From a checkpoint of a small image classifier.
Model: 64-pixel images, arch mlp_mixer, norm layernorm, activation reglu, patch size [8, 8].
Training: batches of 128, held-out accuracy 78%.
Data: trained on Sentinel-2 satellite tiles (TerraMesh), 145000 training examples, 14.0 epochs.
Rows from block 5 of a small image classifier, named by matrix and row number. Rows with one number belong to one neuron. Each number is 128 + 24 x the weight over its row's rms, rounded and kept within 0 to 255. All counts start at 0. Numbers have three digits each.
After each neuron's rows are labels from the 100 images, of 14976, where the neuron reaches its largest size: "top examples" is what is common among them. Only what is clearly more common there than usual is listed. The data: Sentinel-2 satellite tiles (TerraMesh).
# gate: MLP gate (model.blocks.5.mlp.gate.weight, 1024x384), inputs 320-383
# fc1: MLP up (model.blocks.5.mlp.fc1.weight, 1024x384), inputs 320-383
# fc2: MLP down (model.blocks.5.mlp.fc2.weight, 384x1024, transposed), outputs 320-383

gate.633:129116134129129132089128124126110125132129124121127129117130132134125129113114126129127134125119123132130116128129129130137135116183129118114132160142125132136124141158117130131130125135127117
fc1.633:123123128131131126136119129127125128129130128117128128127127126132128132128128128133132125126128153127128118130126129000129123119130127129128127128131129130126130129127135128130136126129129127
fc2.633:132129133109134041133124125129126128170130131129128126128129125127155131128127127129128128128131128128127128117128128129130127127137128128125128128134127156133122126124136132130133128125128134
top examples: crops; built area; main land cover: crops

gate.347:124128125128131129130126255131117128157129129128126129132183128165130128131130129129128129127127129126107129126122117128131129127128133126129128125129122131129127127131126124128129136131130130
fc1.347:130126139129255108129143128127128128126129129126128130130129133130133128132131146128131128231127129128134128129130129125132125068128127128132130126125147128131129128125128128132128126131128129
fc2.347:128127137129124138127127118131124128128129129128130129127126126101128126128131129131130127128139123125128128255122128125127120128127132129134120127160127129124128124126123127125127127128136127
top examples: crops; main land cover: crops

gate.725:132118129121129128144133129129125132126128129127132131146173127128139128131128129128129129128128128129128127119133125128127127127125141129130127114127128128128127128127110134128128128128123133
fc1.725:130117131128126103128128128128018129128128127128130125097127128134128129129128128128127128132000130125128128128126128250128129126127128126128127129130076255127129127129125131133128128128126127
fc2.725:132127129123223128128129129129128128133127130129127127140126129127129000128128129128130126128131128128126130128127126131148130009128126128132123130127125132130130130129128129128128128129125130
top examples: crops; built area; main land cover: crops

gate.221:130129105111122120117127130128128124113128127126129130129129081129127128126097127128082127129125125127128096107128126128128127131156128125127127128128125130127128127114125128114125159127129127
fc1.221:169128230077128125129014128130128128128130126125126128132128128129133128128128129128127127128124128132127127125127128129130128128128128128092127127135147129128127130128128127129128130128128128
fc2.221:129125129129128128127125126120132128129128127122129132125128127129114129128128128127123127126130128128133152066128128129130139127121128128128126130127129088126128019128128127128127128132129127
top examples: trees; flooded vegetation

gate.318:190129126128130129129196129128129128128127127129199128133129129129126127125129000128127224126127129129127128128128128128128128127127129129131129126129128110128129085131126128128127131120124129
fc1.318:127127130076134128128129128128129128128128129127129129129129129127129252128129129128128194124255127129125129127126045131128130128182131124130128128128116129130129129128128129087128128130128128
fc2.318:128128128129101128128127129129128128127130128128128129127128127126128129126128024129128126129000128128128129129126128129127127129129128127128132127129130127127126127127128128128130128129128128
top examples: snow or ice; main land cover: snow or ice

gate.691:255127150108130127129127130096207128128122128129128130145128128128126128127128128127126128129158128127139126129123128129130129127144127127048128127129138128127128069128126127127128127127130128
fc1.691:128128128132128128127128130129128128112128125128128128126128129129128130136255140127128128128127128129129123127123128131117115128130128128134128128055129159130134132128127142128127127133127000
fc2.691:128129128129128127126125127126128127131119133120130128124127127129129112129128128130129127128128130130130109128127125124129129124130129126129129122131127127127128180132128129128127125128066127
top examples: snow or ice; main land cover: snow or ice

gate.163:126128107164129130126128126129128128129127128126127128130128127128125127127130124125126128128063129121128128130127128128120130127124128151165130129128018125128132127128159126124129127128135134
fc1.163:133138128129133128126130127129255128122132128131128126127129127124128037130128131126127125129126128140131128128128134117127128128113128129130128137136140128128125128126130127131125129000130127
fc2.163:128125130135124129123127126126127128129121121127123128123128123136129255128129130126121132128127128123135135118137129127115128127129127126127127128129130122128125130135128128127112128105123121
top examples: crops; built area; main land cover: crops

gate.105:128128124129130128127127128128127129128127128127134128122128129134127127127125128129128127128128134131130103127127115127125128129128128128126126130128129125130127128129127128128128129127142127
fc1.105:128000126127128128127125128127127128129127128128126130128128129128128128128129128094129128128128130127128127128128127128129128000135195097128128128130129128128127127132045127129128128129128125
fc2.105:128188127127128129255130127128128046128127124130126128128129128129132127149128127127128128128129126127128129129128128128128127129120125127126131128127127139129128125127126127128146131128127131
top examples: crops; built area; water

gate.464:130126126124125125120147127137125079126130128124128131125126129133128128131127124128110139131130127129135127128128128123126127131238133130128117128129128125126246129128128128123129126128128120
fc1.464:129127124115110127130127129134129129128126107131129126131126130125134127124124127127130126129129128130127129131127128133131129166128123129129127125128130130131127127127128129131127132134128125
fc2.464:128127133221129127130119130124000126173129129133129063129132128131126128128129127120129132125129124131129132128129132132152132128255127128123129130242126132130127131125128129127127128126129131
top examples: water; main land cover: water

gate.216:124127128136146128128123131130130129124129130130128085128130129126129129129128129128130129126130134128132108128129128127106125126128132127128131130128131128129139131130124236125112126128126128
fc1.216:125133136131131127134129120126073129128255141132135120129132125108127129139130131134132127125131125128124123127127125133127126128127135131127129167122128124179125126128124128129126245129134132
fc2.216:129131128132128127058127129130126130105127130132128128123128128157127132128127130129127128120126132121126067127125130127129131128128131129121124124128127000002129119128133130128128127129128131
top examples: water; main land cover: water; clouds

gate.487:128127128128217114128009128230130132126129128129103128127125128126128127128127127129125128128128127138127128126129129128122128129128129128127127130128128129255127128124127128148128130140126122
fc1.487:130133127126128127128152130128128127128127125130161130132130255131128131128162136126127127106094129128128129128127129157129128127129124126137128127131128128128128128128129129127127128128128128
fc2.487:129129129132190127129127129128128127130123128128127129094129128213097110133255058128127129122223128132129128126129128127129179127128128128130129127128129229163128128132128128128127128129128121
top examples: snow or ice; main land cover: snow or ice

gate.182:129129128098135127128129128158128124129129130126122127144149008202128128119127232129129128127116126129128131129140129131127129130126125128159080085129128129129128127128128128132126136128131127
fc1.182:128128113127128129115189200127128130127134126130128127115069128128129128130122128127124131130127129191128127128126129125128128128126128127129129127133130128127129129132128128128128129126158128
fc2.182:127127127126255130141128128129128128129127129127126131131129130241130124132128128124132131125182126128129130125130128127128127125126128126126098129132128159181127128128128128127082127127122064
top examples: snow or ice