Weights of a small image classifier: norm layernorm, 14.0 epochs.
Rows from block 7 of a small image classifier, named by matrix and row number. Rows with one number belong to one neuron. Each number is 128 + 32 x the weight over its row's rms, rounded and kept within 0 to 255. All counts start at 0. Numbers have three digits each. After the name is the row's rms in percent of the matrix's.
After each neuron's rows are labels from the 100 images, of 14976, where the neuron reaches its largest size: "top examples" is what is common among them; "patch colour" is the nearest of a few named colours to the mean colour under the peak. Only what is clearly more common there than usual is listed. The data: Sentinel-2 satellite tiles (TerraMesh).
# gate: MLP gate (model.blocks.7.mlp.gate.weight, 1024x384), inputs 256-383
# fc1: MLP up (model.blocks.7.mlp.fc1.weight, 1024x384), inputs 256-383
# fc2: MLP down (model.blocks.7.mlp.fc2.weight, 384x1024, transposed), outputs 256-383

gate.633 707:128124126128128129255020079126127136131129065129131133128127129131114126129128129128127126127129126128127132127143129128130125130128130129130128126130124130127149125188128128255127135129128124128145124128128130102126124128128156130128125128127097127128126128128128128133127129152130128096128127125154130255126126120113131125126131124092131120130128127128125128129125112128129129129127
fc1.633 753:127129129128118128128129128128128125127211129130119127127129128129140130127129127125127132128129128127128127129120016130128128130128127106128129131200133127197128126128145128127130123127129131129126129127127153129129128194128127129128131090129129128128130194191129174127127129116127130127106178128131127128127129130127128129127124127118128128128131237127129198127127130128128126128133
fc2.633 648:124127122126202126131125131124124130128132121126128135129133128131129129130128126133064128129129129128130130125154143128126121127127129128126126126127128137127126131129127128131122084130128137128131127128128126128127128125091119130130131127128129151122130122120129129131131128141130130132127125127128124128125127042128126152127128130126128133148128128133233052123128123000130127146130
top examples: snow or ice; main land cover: snow or ice
patch colour: grey

gate.334 511:127128126124126126130129130130127126129129128128129126123129131128130127130122128125135131126221124207129127130127167126112170126130129129127128129128132132129139128130124131130128127130111134126126125126136125178126146133123122126128126219125129089126127132128131125230129127094129128129149129125127128127127146128136128130129125128129129132126132133132133115128130128128122129126225
fc1.334 599:128129127125127129127130096128127125201128127124129129128034134131128164129128127127127129130132130115130128127128127128127130121129102131128128127129095128046127127114126132148127124130129149131255126129120128119128127128126133129128126133118129128129126127117128131127131126128128129127128129128128148126128130127124134128127128129127108123132069127128125127129127128131128126130128
fc2.334 550:128134127130131127127128127130126129130131127102123126124133128129137128129128127125125130127128128128132127131124199129130133129128128130118131127130128127123128132126128162126206128134147128129128129131127128098129128127122127131132127128127119133127129128132128129130133128190129132132133128133176123130134133164127129152163125127125126127130127127128132127129128133131132127130125
top examples: trees; main land cover: trees; clouds
patch colour: black

gate.286 849:130128127127129129129130000130129110118128128131126127127122128127130215126126130147128129131131128133128127112128127127130148128128127097129127126127126127126109127113132133128125129126140128127126128128129133127084128128128128128128127132126125130130127128130132127126127120128130129129130125164129229127128128160129128131128126132130128117127128130130255125128129129126012132128129
fc1.286 689:128129130128129199224129127127066128128129128128127036128065129029129140128130140129194128125132129208128128125127128127128128126126010124129122124128127134125108129128125122131129133128126125129124126128183128125128141128128115126129128128129110122126140129132127101129125080128130118166128125129255128132130127129127000128130127125206091130128129140129129130130130125128126132128222
fc2.286 680:129129128128243128125126127130130133128127129129132128129123128127127111127128128131126126123126128130130129129200127118129128127128131127130126129129123130129131128134132127130045137127127130129126129128127129126130128136147128125129128128127130069133127129131128128129128127255127129129125128125128119131129127000124131001123128130162127128123128127128129115127128128099051132128132
top examples: main land cover: trees; clouds; flooded vegetation
patch colour: black

gate.661 588:208124123133131134181150104108124129127160127121130127120127127131123129127129128129128123129128125126129128110129033139130127134133128128129127127130122016129128131248135129131100132128130128119129125134080130121124128055080135137128127129125109182129126124124132121125130132129074127125118094126126148128126128124126135130131127130129131112128126128129123126133130128134129128130129
fc1.661 665:123128125133129126127122131128132126130128110131128125132129130076128128127048128129128128120131126254131139130128228128159128076135129206129130077187129129128129125128125112127128128129128131127129127130128131129133255130128129126128132158128128129128129129143129131080129126128128129106128130083127111127126129127130126128127129135128129200127095132120135128126125132111159137132126
fc2.661 500:255132128128129131132120128127128125128128130127134129128125126128128126130130128127132131132128127128126130128122128134128128128127130127123128128123131129130125128128128150255123128127125131127130129128128131126128127129118127129123123129126128124127126130123126122131127130129130126128130127116000120130127128128127129126124146119137128126115128128130125128128129130126130124126123
top examples: snow or ice; main land cover: snow or ice
patch colour: grey

gate.752 521:128143127124124128129082151128123162128130064129128255123161124131100128129128127126178086130125127126128126130127168129130127128126127128128128156126125134141129129127111128129100130084125128129132128126130115128139119120128129131125122110124128107122109128107127000128138128128115129219130126136129130217130126128135127126134128124129128128130125125132126063128126123129130125129124
fc1.752 708:129127135127129128128126129125125129132127128127129129128128128128128126128171164126131125129128124128053128087193128128128128127131129129000129127128126128129241128128127128128128128128127126127129123131129127129129128128128128128126059116130128127126127128124164128184127126131128093128180128127126132128128127000085127128131131125129130126128127128131128127159128122129128128128124
fc2.752 663:131127127132135130058134128122129126128128130146129128128133130129127129129130128125137127129128128128130124127127129134128130125127128129128129128129129118130126127128126081066128127127142122128128128127130126127126129131127130127128130128128129000133128128127131190130124121128128127128115126128128126128128128132125135129128116130129128125125124127128129152132128126128127129073130
top examples: clouds; snow or ice; main land cover: snow or ice
patch colour: grey

gate.235 448:131129128133120126255128134128134128128129128129127130130127129169129129174129132085123135125129127130128131130128134173128127129128133127127112187127130131130128130184129128130116131127128132128137128128128133132125125129128130129127126127128126126128135127121125132133135128129129128200127125133128160129132127130130128119127130131128128128132130131127127124127128132172018132000126
fc1.235 497:125139128128128130128129108126129128027132125128128128127120125105128129129127128198130125126130130000129129127077126131128230175106126128128140130120122126130125128129159125127128128132130128128131136127127130126133128128198130090129131128155126129129129128131128129127109130126130149130015131125133128131127129128127132128124127129118128128128131126053127130128128128123129126129129
fc2.235 578:126133127127127178129127129125131127126128127130129125128120124129129131128123129132110128129128128129127133129203198132125128131128126123124126128126127128126127123128127128128127132128126129127125126131124124129128127126091126128126130128129127176128128137128131125127132125133125127000193129128123127125132127150128132093092134125126127128125129128129123129130131125131129129130125
top examples: water; main land cover: water; clouds
patch colour: black

gate.497 690:124129132130125128134130000127128120120127133172127127129123125130133128127255130127127129120127149128128130126105128255126134128127128109129126131128128120122127124128128126129127125134128130131113128128131126127127129128132127167127068127126130129127134129128126128129131121107126128130117122152159134128130134179134128124128128128128128132120131130127127132130127135126123131255125
fc1.497 645:131131125127132128127129128123128130127128126127136127000128127128127126137127014137129125131127155152130127119255000127127130125126129149127128129126125123128112129125127122124128128128255133129129129128129126128066123125129129128129128132126129127128127124129131127128128128136126124128221127129128127125127126129135127150128127128134128130131130128129134127127129127071129127128129
fc2.497 660:127131122129243129129129127126126130131128129130133128128134130127115128132126128128128128128128128130130125126126131130131127129128129133129130129126130127130127130128128126130124127127079134129129130127129125066128128127119126131125128125130125125130127130127123129131123128063134130132126126128127129131126255125128129127131131124124129128129127128128118127131128128127128128127127
top examples: clouds
patch colour: grey

gate.613 868:129128128127186129132126084088114128104151128128168116160128167128128131126130250143126130144129128086128130126129117129127130127129125076128135127130129111091126126132127128137121128137129127128188129131127131128103129128122128128128130128128043134128127072121128129139129127245081059128096038129129131133134126129090128105130128128122127126129128130127128123129145129129126129129128
fc1.613 718:128102125127129128128058131126128037128124074089131124130127129115128124130123130128114135129000128126126129129128181127129142128129127152249129126153130132128131123130119128129127129127137135129130128129128130130134170128128130104128182209128127128130128128127138128094129128128127128000128128095128121128128128127127128128136129133100129138112128129127125127122128127026173127128128
fc2.613 619:171134123130000128128127128179132128129128123129132128131126133128126123132129126128129129127128126124126128129116132130128128129129128127128130128127127129127132188128127186255118130128128133128129128131129127094126128128116132124129128125132129136131128127130132125153129130128131125121129130130000122129127129228109127125125201122140187128110129131128125127128128128255146127133117
top examples: snow or ice; main land cover: snow or ice
patch colour: grey

gate.84 722:130124255127127127130130124128121126127126128129129126127129120127128128128250128128131125125119129127129127133128127135129128133129123126131129131126129128129122118127128125128128127126128132222127129128128127125127126128127127137132128128124128131128197121130100122129128127130127122129000126166131129126218125130126200129127128128137126128131127128129129128127128129128050125255131
fc1.84 695:129128128129116128128127128129143129139129133130101128130132129128128128121128129128125130122130127135129128144127129128128122128054127063126120124128129127128130124128126129127129049130046127147127128079126129128127126132125005127129131126128140130129128130132127136129109127104129136128097129143129188128128128120126132128129128131123086128132092130127129128129128128255054133129127
fc2.84 818:129126000129000125127127131126129128128128124124127129127128128127145128130128124128128127127128128125126129129097126127128131127127131125127131132129128125126127127126128127126130032127130126128125128127128131132128132129127136122127126128125128130127128129129133128126131130000123127127048129128128128127130068128128128199127128129128129128127130128128134227128128128130129124129129
top examples: crops; built area; main land cover: crops
patch colour: grey

gate.500 451:121125129133119127128133158145152129127131141125125129184190130166131007128126124125129129135126075127129126130127131159134128130129131124129128144128132128129129129126128138131038119127109124127093127127129128178139128129129120126128128126132128126131130138128163127132126128124126128255125133133127128111130178133133114000126192140127124131131130130130128109095132132129121187103130
fc1.500 461:123127130137121128128130128130128017128124131130124126138127130130136066136128123129216133127132126153126127132127130129126167128127129124125128126147133129126129126128130134084026000127128145128058127097128128128125255130127124127127127218126129000128138137130131128129127127125128129128127137130129099126129126130130118130128124128128126132105128134129127131112128131126125129127255
fc2.500 477:128128131127129125131126128142126128127128126134127133131128124127128129129131129126127127128130128128133125125126000125129129125128128127132126128131131127130128128128125127131027122128130120128131127129131130126129129125132130131127127128128128037128128127127125129130124136123128128128074129129134128127126127097127129128126129125126130130131126128129131127134124129130118125126129
top examples: water; main land cover: water; clouds
patch colour: black

gate.430 642:255121119130133130243130090103128128128128126128138124113128128141026126128128160129127131145139129130113129126128074227131128163129129129127127127130123029129129132128127128129128129126128129124138128139062132123129128120127133128129129129127128127128142108128132127124127126190128128113126100179127136129215128124128132129131127129133131124128125129128128129129127127130130130129099
fc1.430 715:129129129127126130097144127128129129127136128127130129125128126127128128128135127128128129128126129128129129102128116128127128136124127001128128187001127127127128131128155128128128130128130126128128130128152127127128000125128127128129125113128126144127127129128127129191129129128128127221129126132129129129128128129126129128128127127126128068128197127129128129130129125127127126128129
fc2.430 743:000129128128127129059132128130129129128128128129127128128129127128127129127128129128111127128129128129128127127132128128130128127128128128128128128131127129129129128129128129000128128128130127128126126128128124128128130127128126128128131128128128130128129127131129131125128125127127130127128131128179134127128127128129128129127126132125128094128129128128130128128128127094128129130130
top examples: snow or ice; main land cover: snow or ice
patch colour: grey