config.yaml
arch: "mlp_mixer"
translate: 0.12
norm_position: "pre"
width: 384
loss: "cross_entropy"
weight_decay: 0.0
Rows from block 3 of a small image classifier, named by matrix and row number. Rows with one number belong to one neuron. Each number is 500 + 40 x the weight over its row's rms, rounded and kept within 0 to 999. All counts start at 0. Numbers have three digits each.
After each neuron's rows are labels from the 100 images, of 14976, where the neuron reaches its largest size: "strongest on" is what is common among them. Only what is clearly more common there than usual is listed. The data: Sentinel-2 satellite tiles (TerraMesh). In brackets: how many of the 100.
# gate: MLP gate (model.blocks.3.mlp.gate.weight, 1024x384), inputs 256-383
# fc1: MLP up (model.blocks.3.mlp.fc1.weight, 1024x384), inputs 256-383
# fc2: MLP down (model.blocks.3.mlp.fc2.weight, 384x1024, transposed), outputs 256-383

gate.619:501502501500500571502545494503498503500498503501480500500500499501500528501500507499498498501501502500501497495501500500500502500502492499501500497501499505500495491497499500504499497499499501501499497492471501498497500499500499788501496503495499502501498499502500499498500497497499500495499499505526622501505490502502503516498497512501360501504497502499494501501502500774495499501499
fc1.619:480498331502500400499501503496486496547506497502512490500500500499499498501462501503502504509503501506500496502503500392498501498506497501501495503495498499498824500616494503500500500500499500497498503505501501500497589500500500500500504501499499502500498500494580500498499486509500499502719501499500500500362500490501353597516501500501523503496491502508500501475500502500502502498497
fc2.619:496499623504490753500500501497500496491503505499500500499313500565502495480605498503532504500499383290495521501499509503497495485499503454476511569494493499498503496497496498510491498496498504498498501496493503492490494512501503608499510498502498519499501593503498500500505492497499502498486499501497515499495500501488496498534493495508491486497504500497503486509506498497496501502506
strongest on: snow or ice (94); main land cover: snow or ice (89)

gate.597:503869509498505500501477504501510717497513485529472525551487506502497491542496505498493485500518503499502500503488514496479513498469494349483509507510493503495499542534474484496484498505520522515508482338499496518554501504512504496474496475535501497499500495531503507507526508491507518493489501500500487501500536533500504496495515511496490501492503509492508492506499499488498499456499
fc1.597:500474503503508500498499500492501429510498508498517503464506495486502501481503492500510501504163489499498500502576500508514484503505499520620497502491507492504505494488500559507508498468491480428497542521500503488478499496500492501498543570483502501496494474483491497498492496525497497789499502501498515501502471497505501499510499493501507518506463501500498507499502502505498492539499
fc2.597:496501521515497513499660497496486485483496511498500499505498489638487493343582390412495498496453505503537527470627503462527499484422478515400509499494495488515503504501496494489374498501492508516510501506351508502486502512500505495527490499491547557500514612498635499244494503446500473508499499499483489495501499500498514711513501502497501499496498493491511497505505431490500522487489
strongest on: trees (88); crops (75); built area (62); main land cover: crops (57)

gate.509:475476500490489572535501498472493514484524507500517514496463492504482511505506466496505496520484476483504496359564500589506477510499483529505430503488475495497566507497509498447499500486509504497784504512496508513501485484500515502512500508506502506518499498496438442473520508510493560510517493501475526502440495476482519496485501509505497492517490480500465480601462505500496494457503
fc1.509:519514500501521484481499493515566492497497506501494467500539506499521498497493536500500507490515517518504507506433435488495516491501505451535539503502531495505451494502478508543505467652474499528464495493500497486506513520526452494501502491502510500465495502478528497500496470459469497482496513502553498492529522508526470512511480479507500525492548520513512508484553493512465500511502
fc2.509:498495491502501499482500499499501513500531502496487548502499520468501504515471502482496508500493500498502502497496499519500522453500503611483499489478508498501490499524514482498501504502492494504497499501498500517505498483500494491506495486498508493490517500500584493501482518523493485501465498499505487493501497482501519505572500504496500500501500500505500507512493302499517531504501
strongest on: trees (91); main land cover: trees (43)

gate.196:602500501501674502500500459500500500498501500500499499500500498501399501500594494500501498503500503499506537500504499500501501502503498502501498501502500501509487500492500501500495505499499496502506502501387500486505501500456504497500501503499504502516503502510500498442506499507500475498436502500498500504500501687503560495451498505500500500510501499497499495499499504538498498500501
fc1.196:497501498502494499290498501501502499494502537504506499502500496505501502530499500502483501503552495498499475499498504499502502506496487494496502517497501500497504498502499503494526503500499500501505494496464504507499496501510499560468498446502514505455499536470505471502503499495504507500500502500520500500495509497504500519444500501497479499495498500500470499503430496499500504368498
fc2.196:498499493500501486494496500502499486517500500499502499494501509497389501495502472501456504510500549592499488501546500508499495495503498503497498488501499501493488500499500495511502500502494500500312510506535573287492498498500499499507500501498502511500500500509500485500500501496498505502634487499500495478509465497499499505495490500496501510497497501499502509496504503499506507502492
strongest on: clouds (66); main land cover: water (34)

gate.243:669500503494501502501501500498498501500501497429501500503497504501499502501499495500503503501501505498511510428500497500499500466500495500499500500501496459501496500500498492501496499505507503501500499499499432502501501500236501503555498501499499502504502499501499496500592504640488400496499499499482496501616503503499502525500477504662498539688506504501516498500500499621500485499504
fc1.243:499588500500502500499499500554502501498395500499405498502501504501508501500500502501499499495501499498501501500475507498492500499501502499501501499501496521497500500509483498500500499500502502503502461483521502499500500564500501499502501501502499498495500499500501502500500500463571503499500514500500499501500500498525499501504500502500501502500500499500501613500501500498499500500499
fc2.243:503494519508497503502475504499504502500511497491500501495594504501438515501488499505493500508491503492495496549489499497503469502500499501502499499489487496496835501484500502499527482504341495500495495502410509507501496499498373518497497503500516487502503496507472497516488502431499493509500498503498501496503491367495486505501494500554495496492516514503498505477501483823500498497512
strongest on: flooded vegetation (40)

gate.626:501501499515465608496519500501501499454547501501464498472500502513499502504515482503500502500500480498500499500501501564512499500501515500498372500499499502500501504496499498496502501500499500496501503500500500501497501501441534565501500495461502498499501506524496500451501500502499573500501500617499536501500500563504500501494500501535470500503502504499467500502487518545508560498498
fc1.626:500499499520356500499660500500499463486460499500502499501323501499500503500499500499473504500500497499492502500501500500547499501498497502502451495502522509493502472500498502498502502500500505497501500358499500520501501501495502558508394499478500541501500503553501500500500500501502499499501501500500499500497501499488499500500500506499446479501506500500500501507497599514559560489501
fc2.626:507503501496503497503241497500500414500500501500501496501565496521545502494499564500499500500500496499503501499500630459497500514500497489500499499504492502503554500503502502613493510495458495496504499501500499517499499506500497314499498474539500494502499503500487510500500496500501419500505501500522482562458499472500502433504493501516498499505476501497500496500497491501498460500501
strongest on: crops (96); trees (92); main land cover: crops (77)

gate.566:503504499500506496502497495535495503501517500500494498500503499490561496491497525503476500503500499503511502328500501496497505497502499503496503500495500498501504502500499494659504498502499497500469500501503515500480500499499498497494505475500435501496499499498501460501499372498500500502502500560500502499531486499502499502555383501501498500512499513501501498495542489504494496501502
fc1.566:499498758507498500499500500496502497499500502527501508503386490506499501501503501501497501494500501500501500501501500508498498506430502430500432502500660449497398490497500499499462500502501501557500500411467498496507498501500498501501500501499500500502608498648496501500500501501497499326297497529499500552501500593499537458498501500500500501518499593499500498519498584500496503500499
fc2.566:503504505502501501498503501499502501597498475506501500500505496486497502497503492522495500500501500499505526418689499511498495433502500499506507504467501495515503497501498496415491501497502498502796495453499501520508502502497486499499498508500501495500502498508499511508502559500500488502513499482548501499503503387500558499504497487528499507499499499505500505508502501501501502504503
strongest on: snow or ice (93); main land cover: snow or ice (88)

gate.2:500498492496499497354495500502497621508505500492502505497503500588499499523498499497499490502503496499495498500493491498502481512499499500489541499406480499500500504510516499385500498492499502492502498508500489511503497471497499541489497500506503504500499500496505506511508500496500500498502502499498502498495505487501498510502499502507500494496500493501500497503501497500499503499501
fc1.2:637499674577500673501538499500501500501508499523501512499499465497501499500570500491497498500501501495502503502499500542501493516483499382501499516260458474496503495497504502499490501486500574503501521499467501504505500477503500502496500502505499518501595501501500497498501501500470500499214502500498498501628505534527506486497501525497454497502498499393495495529501631499501498498498
fc2.2:498501341499515499499495492500510492519497461501499495498465500489502502488503497499500498499504498509500237506504502376512500503702497547513549483515498523498499504498488504500503522500566500527272505506589505503494518479504532493500484506496505502494490500501505501500503498518498508500781498395503500495581487499506362499509509500492511507500674499494500498491502501498501488498486
strongest on: snow or ice (69); bare ground (56)

gate.38:420501489499502490499502496500499499503447504502470501497400495501500622516498482496512508497733500509500496501497498463487493498466466506496500492501483501500506504512501496491501492499498508501494498420500502506489506503500499503498498500493520496498500500540500519500502495375540499494501501502505505488260656502502489505498496500504500503483515504507520498500500498503486646505506
fc1.38:499477524499495501501500496340500398500500501497500500503367512499500505499512498518487505493526500494501504494500498498509502508498504500502498492600500504501499504498497500500501500503501567501499500495501505508490499567500501498504501500502499514634501503504501502501493501498507448438497499500495464501497496499489522491502501497494501494500503614416499501498503496494501512501500
fc2.38:506505498501498498500494505502499492507500500504497490504503492500498503489512518499486503500501498498512500497508346504454504497500498493502501506486500476498500505499501500447584499499501500502504501499505505505498473495500495493503501490498496500501502500499365496492502497500505507500498499499512502500501501500498504497501500509507498500500492500502497516503492487502497500493504
strongest on: crops (82); built area (68); main land cover: crops (56)

gate.375:499513502492503499571519496506496506502507443485485502510502515499500478481484512314493459500497485503510514165537514499517501476496484505507492489466530514498517512527496493517495504485504484501505496498504494484509500495486105494489504505501467472495496505500493473490490496502518516523502482505491502532499498474527516512508500489501430566500472467512496506527507499501500487506497
fc1.375:499496502494504500501491496493502501527491503501505504500511501428489491480397514502500504502505499494508506492506507464497503372509504601496502360502506499499496496531484505502503499507390459491502468505505502487461499500502505501504497496478493494515496500502496495503496495502505494497497495503501499501504495497509508495510499494491500493510495532487500534487504450500512538695499
fc2.375:495497517494470514494481499488503512501500478501501499512495500476483510515500506548464509456500545505490496502500506495511494471463494501509493511489493474519486511499500494474565504512504501474500495491510475498447852509384488526485469509523541499500525378490489500486519501512504496503496504502501518522496485496501501499497596500569499505462497508508497498494477491513495540495514
strongest on: snow or ice (75); main land cover: snow or ice (59)

gate.138:501499502523492511501501486496488501500542623504527498502499524502500493500508501468502497502496509488491500413497490503506501595495514425500500501501505500502492502509527497511499503574506497508494463497473501513499488499501523499500477463509499636501532501499496500503496496501466501502496497509499499501502506500501502498497502437496503465500500499501491501499493489500463491500501
fc1.138:260500496512477502500503500508503499466496499500494498496455497498508507536494503500497497497502495500502484488495503499498500498483497501493479530504491553500500506500499501500500493493500544497506476429553503499503499502637511501472501502503501498453488502501467502500504497253515560500499504498502507497500501481519499503501491511502490502501495498502449496504501501400499501501497
fc2.138:557499498508496500504501501498496504498525496495508500501935513505469503496493489499499507501499498504501493556494491504499475500498500517501500505479483498509847499492488507492513489497491500516501496504460499508507489519500490509496491496490507514500496488500494496500495508501499472498494499499498499502673499499495486504498500506505500498491502503509498503501491500695501502499501
strongest on: flooded vegetation (39)

gate.554:385253499494469498499555500498459500502502499501620499500441501536524500490501499481498501493500499505498500498497501498504501526452501500503501498502514502499497488499505498500499478503498660502499497503503504598500501502589500501502500500500502556502505490497499522551500498376501501499431493502504500500481507500497506471497508500498516438287515581499499502500499493499500644501502
fc1.554:500496499498502498672386503499495497502500499499512498499502520470501498500504501490499492508486576500487493508498497507500498542500520500502507504501505501504449496502512524499503502501507501496474473500530502502499456500499505502505498499550501549493497486493500503503509499499501499541501495494547503495497499496498499494501500499499526494499497500502503500496501497498500496296445
fc2.554:500505500497496501506505491507503502500498413501502500500504510500500501478493510541526500507497560509500498493499515498496747497526499504503498497520502497505505501702497495497502499499501498494500500455463506496504506496503501505499496499500493497499501500501502501509499499497495500499383512498496502506500500512501499500502507490465502499499501497500497503499498504502499531500500
strongest on: snow or ice (50); clouds (45)

gate.60:513496412483495491519491487499468490498502500449508479498516499501451508521478477498502508505497490517498497506501475498486498502515496550483503543498487501506496500523548501503506498491512516492499493502498497498475496478433497501497533498483546505495469473471515505529522483499476469512578473488494528433501499421499506516499464502580503485503503507620488491460512495690441499493501
fc1.60:501497499491505522502510500497489556533499506494531568496502523532495503498500499347501339504499493494505503501500499497505494508499502501499510500553499499500501511496521490536481490513487500518523466500500497505502498498496498501502498498495503501629512499501501500525506505496483495501503481502507506505498496499499546500492499493502482489511507501499502501523503497501500501501513
fc2.60:495498558497497504483506495520500509551564494499514508490489485514505503487503500509506487500507509512500646586588499496481501644486538506496496506497521507519518505497552493484380497491498500483502539514281494506503489499496505476502500525655503482501513443488502505492502508498502510499468498499498457610506500495497519473415530490501519501488455520486494556540493499463512481499496
strongest on: snow or ice (48); clouds (45)

gate.761:499500500502497503499501388500504502500504508499501469494502497500500501506498501502496499505555494499506496130499465500501497499501500510498505505500468501535500501479502501499500512503502448396500498505500500514496494500304499503497508500499500503499499800509561500504506497498509506504501503500509501497479500498483502501498489500499498490607497498506537501504499498502374500499519
fc1.761:499500513518501500886500500500499500501499500515500499501498505477497501499500507499504499500501505503499501500502501498499503499501502469581501498500519499487385503500499500577498501501497498520501499500501500497502504500520493497504493503501310499500505500498500393498489500501501498497491498502637530597506499501501500490502499500501503501497501500500500499497502499499498501503499
fc2.761:498502864499495504496395499499501504500488302497499499500490500456505496500498502502499493495503498511510500497499572364498505502499498495497407499500498542522517497496500491494502503497509498501498498501483506508501503498501500501496494501479474499501498495500507511515500500498500485501498500510538503618291488476502497508481499484477499499503501501505497495498505503331500499501499
strongest on: clouds (34)

gate.141:500454506380514494496486499504484509511503497484503521479559502540484488509515369514504543495493459511493490493498475497494482498500455533492527500499481504507551507512518489463521498484540508408506500501505496505477546502455503510564531504482501495476486498470646507540535500491499492509687484421522514486490485321495511505491505494500510493500511498502546441441504473503471500487507
fc1.141:508541195510493499506505500795578535471497538508419482528474501487503517507498502518491507501530500493429493507498523499494506499497524468460478497463492499488472515498493502506498500493502494525484506472518502497515489502514499490496500479509500496489508499539497541486440499498606510500451503550504506511520498519505487501500500510504525501507494510501498508500502519499497499501449
fc2.141:504545501494500503477523479485457362509501485497493508540501497432497520499505492460499494500470495496497507496510500473579508454490517500498463501495488498489495499497498486497494500490510492498501500518494508572495529508500478494467497509459503489506513499497502498496505508500499495502514468505498486474508500497492509475513505497484515514497498472509515546503512500498516507507502
strongest on: snow or ice (70); main land cover: snow or ice (61)